Weights of a small class-conditioned image flow-matching model.
Model: 64-pixel images, norm groupnorm, widths [96, 96, 192, 384].
Training: soap at rate 0.0039, 9800 steps, batches of 64.
Data: trained on microscope photos of single blood and bone marrow cells, 97085 training examples, 6.5 epochs.
Rows from block 7 of a small class-conditioned image flow-matching model, named by matrix and row number. Rows with one number belong to one channel. Each number is 50 + 12 x the weight over its row's rms, rounded and kept within 0 to 99. All counts start at 0.
After each channel's rows are labels from the 100 images, of 14976 (inputs lightly noised), where the channel reaches its highest value: "patch colour" is the nearest of a few named colours to the mean colour under the peak; "top examples" is what is common among them. Only what is clearly more common there than usual is listed. The data: microscope photos of single blood and bone marrow cells. In brackets: how many of the 100, against the usual share in percent.
# convs0: first 3x3 conv (model.mid.1.convs.0.weight, 384x384x3x3, each kernel summed), inputs 96-191
# convs1: second 3x3 conv (model.mid.1.convs.1.weight, 384x384x3x3, transposed, each kernel summed), outputs 96-191

convs0.278:53 38 48 59 34 42 48 52 64 54 42 45 60 70 49 60 25 52 61 61 18 52 61 71 36 54 53 32 48 75 56 52 45 27 44 61 62 66 44 47 50 43 41 43 56 42 50 53 41 47 57 44 52 31 67 50 59 20 34 58 47 61 47 25 54 38 65 09 59 64 54 79 46 63 48 56 57 33 64 65 60 37 70 67 58 62 52 47 46 59 66 55 20 24 43 47
convs1.278:50 43 55 57 40 55 50 44 60 61 44 54 44 65 39 43 74 49 63 43 66 59 63 40 63 42 61 37 63 45 41 51 54 61 25 45 39 51 64 38 68 41 39 53 57 30 52 42 75 43 30 27 63 43 56 61 27 21 50 50 50 41 41 54 43 50 61 60 53 50 32 47 54 25 43 56 43 74 54 65 61 31 45 53 59 40 30 23 32 82 39 47 24 59 37 57
patch colour: pink (64 vs 26.6)
top examples: smear: peripheral blood (75 vs 16.2); cell type: platelet (34 vs 1.1)

convs0.61:29 73 64 40 53 50 51 33 37 41 33 63 61 57 56 42 77 51 71 31 47 31 37 44 45 43 80 36 47 54 82 57 63 47 55 53 52 45 50 58 37 65 40 72 43 42 62 81 62 78 36 49 54 63 45 49 36 54 64 44 38 49 41 66 50 51 40 64 35 47 49 62 46 64 57 59 62 55 45 35 71 40 45 47 64 64 60 65 47 43 46 52 38 58 65 47
convs1.61:68 46 44 54 31 76 44 29 51 55 72 66 57 41 67 88 72 36 78 42 65 40 52 48 44 48 70 62 44 60 31 47 69 41 45 70 67 63 43 57 67 46 46 56 63 55 37 50 49 46 42 28 37 35 54 63 52 62 51 53 55 67 33 44 44 61 35 45 51 36 46 65 59 79 49 42 67 52 55 27 56 58 50 51 42 42 70 62 47 64 52 64 43 41 49 37
patch colour: purple (72 vs 25.6)
top examples: cell type: segmented neutrophil (53 vs 20); smear: peripheral blood (47 vs 16.2)

convs0.53:40 57 34 59 34 31 38 78 34 65 49 75 46 57 45 71 68 42 46 41 56 55 58 51 56 52 40 62 59 31 41 44 41 51 49 33 59 59 57 57 40 31 26 66 36 39 51 57 67 38 39 62 55 42 60 61 52 50 58 26 43 48 54 43 51 48 62 38 49 45 21 48 58 50 33 31 50 32 48 36 42 61 43 39 58 60 71 42 41 27 34 47 51 47 47 34
convs1.53:69 62 81 56 47 45 54 46 47 57 55 39 62 67 49 38 52 43 33 58 63 36 48 42 58 55 57 46 19 69 57 51 44 52 47 55 49 38 41 62 45 43 55 47 72 59 68 47 46 50 64 80 57 58 41 78 50 57 58 37 43 38 65 57 56 64 37 49 45 58 58 43 29 42 60 44 42 58 39 40 51 59 69 45 62 52 67 58 42 59 51 80 52 49 62 44
patch colour: white (37 vs 17.7)
top examples: smear: peripheral blood (63 vs 16.2)

convs0.362:63 41 52 45 44 62 41 75 45 47 29 40 55 54 49 40 62 51 40 53 36 66 37 53 58 67 56 46 61 58 44 45 61 54 61 35 77 42 51 53 34 58 55 65 56 72 27 23 53 42 40 63 29 57 69 65 39 30 45 47 44 59 32 67 57 41 46 26 40 63 58 65 43 52 41 61 54 55 46 43 59 60 61 34 38 41 53 31 64 56 53 25 59 65 62 55
convs1.362:63 52 48 51 44 37 43 32 55 53 40 73 36 43 46 55 51 49 79 61 45 37 41 59 55 65 47 43 53 72 45 41 61 32 52 61 45 49 67 60 67 58 45 46 40 40 43 33 45 71 41 56 33 52 47 40 49 62 49 64 50 47 80 25 43 62 34 41 40 28 34 42 46 51 62 48 17 68 51 62 76 63 47 44 51 53 53 49 68 51 23 67 31 47 70 51
patch colour: purple (53 vs 25.6)
top examples: smear: peripheral blood (85 vs 16.2)

convs0.203:47 43 49 26 47 51 48 52 52 72 49 46 56 88 34 85 56 44 55 58 65 66 46 42 52 44 32 64 63 45 65 37 60 52 36 61 50 46 46 73 41 54 34 37 63 47 63 54 42 35 54 43 37 52 31 69 34 49 35 46 50 32 41 51 62 60 59 60 62 43 56 63 43 52 56 58 35 45 64 31 48 32 51 45 59 56 47 76 41 37 44 54 54 51 17 66
convs1.203:32 49 44 29 55 41 56 46 50 54 56 62 62 39 59 59 26 64 50 44 16 18 58 54 45 32 47 34 44 41 37 68 47 51 49 41 56 31 38 47 21 57 64 40 59 75 40 54 34 61 39 55 60 38 52 65 63 73 56 44 55 52 43 52 42 46 38 49 47 49 61 71 34 37 38 51 54 43 61 42 67 42 49 44 34 52 70 64 67 68 52 53 22 41 47 46
patch colour: purple (58 vs 25.6)
top examples: cell type: segmented neutrophil (43 vs 20)

convs0.82:39 24 57 56 25 54 34 61 43 37 23 56 71 58 63 40 66 47 40 37 55 41 41 58 42 38 71 54 37 29 55 34 23 55 61 47 31 36 49 53 43 54 50 50 56 42 55 49 61 45 70 58 36 57 51 56 72 60 48 30 41 43 51 54 43 48 64 57 17 59 44 31 67 39 57 31 40 39 66 44 62 39 64 61 55 49 39 57 63 51 53 48 35 52 60 55
convs1.82:23 66 48 42 34 62 64 78 58 50 57 40 51 61 38 50 47 52 81 50 60 73 41 38 61 58 44 29 49 45 39 72 47 59 36 41 59 47 53 54 41 58 34 53 63 43 20 55 53 36 69 56 50 45 49 61 60 62 63 49 38 67 49 57 60 55 37 54 69 59 66 64 37 42 37 76 58 35 54 51 44 36 52 49 49 34 47 51 49 50 42 40 62 47 69 62
patch colour: purple (68 vs 25.6)
top examples: cell type: artefact (26 vs 9.8)

convs0.287:57 64 62 66 34 50 41 44 47 24 56 57 64 39 49 53 26 47 62 53 40 53 26 59 72 48 56 40 51 18 33 55 29 51 57 34 78 46 53 43 54 59 50 52 61 70 57 50 34 48 56 38 51 63 53 47 46 39 60 23 48 55 53 40 42 38 44 64 65 38 62 63 59 52 41 40 55 67 37 44 65 40 57 65 59 51 53 60 51 43 29 61 56 57 56 69
convs1.287:56 51 41 36 62 35 65 48 35 57 60 47 40 58 49 54 49 40 41 67 50 58 61 51 61 39 49 35 48 34 67 52 46 41 44 48 39 44 46 52 47 46 66 60 56 45 48 48 39 41 61 60 52 51 56 43 31 66 43 40 47 27 59 34 61 72 73 67 56 40 34 43 36 44 61 39 30 65 58 67 43 53 57 62 71 50 55 35 27 44 60 52 49 50 60 30
patch colour: pink (66 vs 26.6)
top examples: smear: peripheral blood (89 vs 16.2); cell type: segmented neutrophil (53 vs 20)

convs0.192:43 46 61 33 57 54 71 50 68 50 60 45 50 53 57 44 48 43 61 39 61 62 53 52 28 36 66 53 41 56 63 39 67 62 23 32 53 65 15 67 56 42 45 43 47 47 58 46 54 32 34 43 51 38 40 37 49 34 62 56 17 66 68 36 50 31 60 55 50 35 42 34 26 63 56 60 63 44 39 45 53 63 37 23 46 41 48 30 27 64 48 63 51 17 66 67
convs1.192:56 35 46 48 42 27 44 69 49 40 72 63 41 49 60 58 64 36 30 61 33 64 45 65 43 51 73 38 47 65 41 49 42 71 38 49 55 49 54 60 43 48 48 44 40 46 40 53 84 44 51 61 50 24 48 57 40 57 67 46 43 64 67 53 51 52 61 45 55 54 61 45 46 60 74 41 50 58 78 57 27 45 61 61 63 53 63 49 59 63 64 48 52 45 44 66
patch colour: grey (55 vs 24.1)
top examples: cell type: erythroblast (32 vs 14.3)

convs0.253:47 32 50 53 67 38 38 35 23 34 39 71 48 49 59 48 58 56 71 44 50 61 67 28 73 75 50 61 58 50 40 33 58 54 27 58 66 45 50 47 42 60 19 42 32 33 38 56 58 47 57 34 59 48 51 66 49 40 51 68 44 40 70 36 49 68 51 37 60 42 60 40 52 42 58 60 18 43 46 69 26 51 55 64 37 35 71 52 60 47 41 39 49 62 57 64
convs1.253:66 63 62 51 43 35 46 32 59 64 68 56 47 51 38 49 40 43 44 51 59 56 57 55 31 31 32 47 40 69 37 52 40 29 61 36 26 33 58 33 48 77 45 56 47 38 45 30 56 48 53 38 58 60 50 55 48 57 59 75 68 41 45 33 60 41 30 56 57 45 27 52 49 60 47 41 69 55 49 66 23 46 59 49 49 43 44 45 78 33 49 34 57 50 36 73
patch colour: blue (40 vs 5.2)
top examples: cell type: promyelocyte (26 vs 6.4)

convs0.250:57 47 46 55 51 31 53 66 71 42 41 75 26 65 58 44 57 21 38 65 56 55 32 74 52 59 30 38 54 73 43 19 39 56 55 52 57 72 32 54 64 66 49 42 62 68 41 57 31 44 71 61 76 43 53 47 46 58 25 46 52 68 27 51 48 62 54 51 12 26 26 29 50 19 59 55 68 33 41 41 61 58 76 59 54 63 53 54 69 41 45 33 31 44 50 60
convs1.250:55 61 32 43 24 39 63 64 61 49 50 72 68 46 62 64 25 45 45 38 56 44 42 55 49 67 53 38 59 45 37 52 60 46 50 57 65 43 82 35 38 27 63 60 56 66 34 69 62 55 33 50 55 60 44 55 64 67 48 36 54 50 41 60 74 32 48 46 61 45 45 38 60 32 54 73 54 31 30 52 54 48 50 44 33 65 50 61 45 48 54 49 26 67 42 42
patch colour: pink (65 vs 26.6)
top examples: smear: peripheral blood (83 vs 16.2)

convs0.153:55 49 41 43 63 55 40 38 35 44 73 49 49 65 24 46 53 41 53 52 63 66 36 56 70 59 56 60 54 35 32 60 45 59 45 48 52 56 35 44 47 57 65 51 66 55 82 53 55 61 41 55 61 64 56 60 31 51 33 53 59 47 64 50 32 54 54 42 38 62 39 37 61 45 67 32 50 59 58 41 63 49 37 31 50 39 48 41 37 39 75 54 52 33 61 25
convs1.153:56 45 49 29 63 72 40 68 34 50 71 52 28 61 72 57 49 44 60 41 43 35 49 77 72 40 48 26 53 62 51 56 31 52 57 69 77 36 48 67 58 56 56 40 50 22 49 51 71 52 40 49 39 47 22 40 54 57 23 46 50 53 56 39 56 56 50 52 39 37 24 56 39 71 42 50 65 64 58 50 48 51 61 45 63 40 57 30 37 50 54 48 45 70 47 48
patch colour: pink (59 vs 26.6)
top examples: smear: peripheral blood (100 vs 16.2); cell type: lymphocyte (43 vs 15.3)

convs0.63:57 57 52 26 51 54 50 52 43 62 77 63 48 43 60 50 49 35 52 48 51 41 50 48 47 46 39 50 44 51 46 43 43 50 61 57 50 55 48 51 22 52 35 43 42 65 41 37 49 66 43 59 34 35 60 38 23 29 56 60 59 48 45 59 25 29 23 65 60 48 52 39 44 37 48 53 78 48 77 50 40 39 39 45 43 37 48 62 52 55 66 37 51 35 45 48
convs1.63:63 79 56 33 42 51 46 54 25 51 59 37 56 46 60 54 51 52 37 60 35 68 44 57 43 24 62 44 62 53 46 48 32 64 65 59 49 57 43 35 49 32 52 66 40 46 42 77 36 64 41 18 41 58 34 75 80 45 55 61 45 39 43 52 52 54 55 44 46 55 78 72 55 56 77 49 50 59 54 52 46 37 54 61 53 57 56 41 59 47 48 45 51 65 57 71
patch colour: pink (74 vs 26.6)
top examples: smear: peripheral blood (85 vs 16.2); cell type: platelet (32 vs 1.1)

convs0.337:41 51 49 40 86 52 65 53 38 39 41 37 30 54 38 38 67 31 43 40 37 49 63 43 54 71 60 51 52 27 55 28 64 46 61 47 46 50 55 60 51 70 55 39 45 48 52 68 39 73 56 63 52 35 30 58 32 54 46 72 64 71 56 57 27 37 31 65 38 50 59 63 50 45 54 58 53 30 52 63 42 49 71 34 58 49 31 43 57 61 47 70 73 64 72 40
convs1.337:38 62 49 71 64 51 64 60 30 56 64 54 67 56 70 64 51 56 47 78 60 55 34 63 53 49 54 54 36 49 45 50 57 57 28 59 52 65 37 22 36 35 91 64 70 62 41 57 47 53 49 79 52 62 42 46 71 54 37 29 41 35 26 59 29 33 36 53 53 37 50 65 67 81 54 39 44 68 36 26 50 41 56 47 39 37 62 56 78 55 30 32 62 25 50 44
patch colour: purple (73 vs 25.6)
top examples: cell type: promyelocyte (27 vs 6.4)

convs0.120:48 59 40 40 53 17 51 46 33 63 49 44 57 44 50 58 51 46 79 55 52 48 51 54 46 49 51 64 47 51 44 36 52 52 74 50 38 60 64 66 26 69 58 40 48 54 43 54 59 52 49 38 55 63 32 77 45 82 51 53 45 62 44 51 57 44 66 58 53 68 74 65 37 58 64 47 46 55 53 42 74 43 64 43 43 63 48 50 49 26 59 54 40 32 62 63
convs1.120:31 43 47 46 42 31 57 63 48 42 36 35 74 36 40 58 43 64 53 66 47 44 55 50 43 39 50 56 71 43 41 47 47 61 42 51 57 20 57 28 48 44 44 46 48 56 70 48 31 53 69 57 68 60 59 54 47 49 63 35 61 48 42 49 50 82 55 41 70 41 37 43 49 60 61 60 41 46 42 32 53 59 57 69 44 67 66 44 46 27 93 69 51 46 43 40
patch colour: purple (54 vs 25.6); blue (34 vs 5.2)
top examples: cell type: blast (25 vs 6.1)

convs0.48:46 59 56 49 29 41 47 65 70 56 67 33 56 63 35 54 52 61 30 42 52 43 42 59 63 56 36 43 30 39 25 62 58 50 57 47 39 38 67 58 53 51 69 50 68 63 59 59 79 70 53 34 59 36 70 53 53 45 40 51 41 30 56 49 44 56 47 64 33 50 35 51 44 69 53 57 73 58 54 51 49 49 28 37 46 33 59 39 57 47 45 31 46 49 48 30
convs1.48:52 49 68 14 40 42 51 41 50 47 53 57 54 44 57 39 38 50 52 40 39 40 55 58 48 39 39 52 43 39 57 25 43 36 50 49 44 35 44 52 46 47 47 58 51 67 43 57 59 41 82 42 61 48 65 83 72 40 47 62 37 56 32 42 59 64 35 61 45 54 53 62 42 52 37 38 54 50 31 36 35 61 44 73 60 58 60 43 47 68 58 66 48 52 62 31
patch colour: purple (56 vs 25.6)
top examples: smear: peripheral blood (57 vs 16.2); cell type: segmented neutrophil (51 vs 20)

convs0.130:35 54 52 49 53 58 72 40 58 57 46 33 74 62 50 53 56 80 26 55 60 60 53 27 42 47 59 43 43 50 64 53 57 37 56 35 53 47 58 56 48 43 64 61 64 48 49 48 49 57 58 42 44 24 58 32 45 38 32 36 37 61 59 35 59 28 47 39 61 51 30 51 63 38 51 39 62 54 60 57 38 47 49 48 47 65 64 37 31 49 55 47 41 34 53 50
convs1.130:45 42 69 52 36 52 30 29 72 70 37 35 56 56 44 53 49 40 66 65 51 47 41 69 45 51 32 64 50 49 54 41 44 45 21 37 39 37 64 58 53 54 39 48 55 62 66 84 49 35 51 61 33 53 54 65 45 67 27 58 51 55 44 44 55 29 45 70 48 47 55 47 50 44 42 72 60 45 38 44 45 53 60 37 17 57 43 65 55 57 54 42 50 70 51 66
patch colour: grey (70 vs 24.1)
top examples: cell type: erythroblast (36 vs 14.3)

convs0.375:56 38 26 64 34 29 57 55 54 20 52 58 34 55 70 48 51 49 29 87 47 56 43 57 53 65 58 41 33 45 49 39 20 62 48 46 42 69 60 32 63 34 52 33 33 46 44 38 36 46 74 45 40 54 44 43 53 59 57 26 53 67 76 37 45 44 45 61 54 51 42 65 53 45 45 41 57 41 74 68 82 46 41 42 71 32 72 72 42 56 34 56 49 49 58 71
convs1.375:56 37 47 62 33 56 55 69 57 66 30 70 46 44 68 48 59 60 47 44 60 40 34 42 59 52 66 54 56 40 45 56 49 69 56 41 44 38 39 48 65 37 37 42 59 61 47 47 77 52 26 56 47 58 45 53 51 53 55 61 36 44 56 63 29 32 37 54 64 37 56 55 62 34 62 25 36 47 27 65 47 51 65 38 43 59 26 45 63 26 62 36 48 46 67 62
patch colour: purple (56 vs 25.6)
top examples: smear: peripheral blood (87 vs 16.2)

convs0.12:66 36 37 56 46 37 41 55 28 58 36 40 47 46 36 70 50 60 56 51 50 58 59 62 45 25 49 50 42 35 32 48 62 63 59 61 69 48 56 46 49 66 40 70 58 49 35 25 45 43 51 52 61 38 59 51 46 60 41 54 53 39 70 48 58 42 55 51 50 42 39 30 45 49 63 58 26 58 46 32 43 33 57 55 51 58 57 38 44 67 51 47 48 53 41 61
convs1.12:40 47 66 58 24 43 72 40 41 48 47 35 40 75 70 53 67 67 62 58 67 34 59 49 42 51 70 67 50 38 58 57 50 64 51 39 61 64 46 71 33 57 51 41 59 56 35 48 57 58 24 61 47 34 53 68 50 36 36 62 35 62 55 52 34 30 22 42 49 66 42 45 41 52 38 58 69 61 46 59 65 47 49 56 35 45 73 71 55 35 34 50 36 41 46 63
patch colour: white (37 vs 17.7)
top examples: smear: peripheral blood (64 vs 16.2); cell type: segmented neutrophil (45 vs 20)

convs0.310:28 31 28 65 45 45 58 52 51 52 74 44 72 51 53 39 74 33 52 44 43 55 32 46 51 60 47 54 39 64 68 34 56 66 60 56 44 67 54 45 44 46 62 45 56 47 44 57 47 46 17 51 43 46 64 37 55 46 61 29 45 57 51 40 40 69 59 38 40 56 54 21 50 55 65 66 55 57 56 52 53 51 70 50 60 59 47 50 63 52 63 38 66 52 32 63
convs1.310:55 53 44 47 52 29 13 64 43 43 27 84 34 42 40 49 56 51 74 45 41 37 59 52 42 51 47 75 57 79 61 39 44 53 47 39 49 59 39 37 57 40 38 62 54 72 56 55 45 34 67 34 30 38 45 69 67 48 78 44 40 44 70 50 41 47 59 57 35 40 38 42 45 58 13 61 39 56 52 61 44 51 71 75 48 49 44 46 24 38 53 47 58 53 43 56
patch colour: blue (26 vs 5.2)
top examples: smear: peripheral blood (43 vs 16.2)

convs0.67:27 57 67 37 48 73 46 38 72 43 43 42 53 55 45 40 42 32 72 57 55 39 56 41 21 40 81 73 51 65 46 56 53 56 52 45 63 50 61 54 65 58 42 49 63 26 51 34 48 31 59 52 38 44 71 44 64 25 41 35 60 49 63 46 45 42 68 63 60 52 66 88 60 48 60 45 31 52 51 38 45 48 62 58 48 56 49 55 64 69 63 47 56 38 44 28
convs1.67:45 60 34 53 43 68 50 36 68 81 37 43 61 45 42 48 47 58 41 72 65 49 48 56 68 61 65 58 51 45 51 66 47 45 32 52 55 30 53 48 57 47 36 54 70 17 44 53 27 65 69 55 42 50 61 49 56 40 54 51 27 43 64 68 55 49 49 56 26 55 41 70 43 30 54 47 58 23 65 61 47 48 43 37 53 55 38 60 42 66 61 38 48 51 33 59
patch colour: blue (31 vs 5.2)
top examples: smear: peripheral blood (37 vs 16.2)

convs0.57:53 54 57 52 60 42 41 50 62 73 46 49 54 42 56 34 45 77 63 43 51 55 46 32 82 46 39 68 43 51 40 58 55 43 49 44 58 51 51 49 37 45 68 60 32 55 61 63 50 42 54 37 61 56 54 52 41 59 36 48 48 60 45 43 63 35 62 26 48 67 51 54 60 57 54 37 62 31 51 55 48 43 19 44 45 39 40 62 45 66 59 46 43 30 36 35
convs1.57:47 56 52 51 46 61 55 33 68 53 73 46 65 47 55 47 48 25 44 66 45 61 34 68 51 58 66 43 59 25 49 67 41 48 61 34 50 37 77 53 61 44 64 59 42 30 64 53 31 47 48 58 36 60 45 50 45 41 41 34 53 60 55 71 31 49 53 52 79 64 79 58 60 25 51 71 45 59 43 51 50 36 41 41 62 64 48 50 45 66 46 60 52 52 37 52
patch colour: grey (74 vs 24.1)
top examples: cell type: lymphocyte (49 vs 15.3); cell type: erythroblast (41 vs 14.3)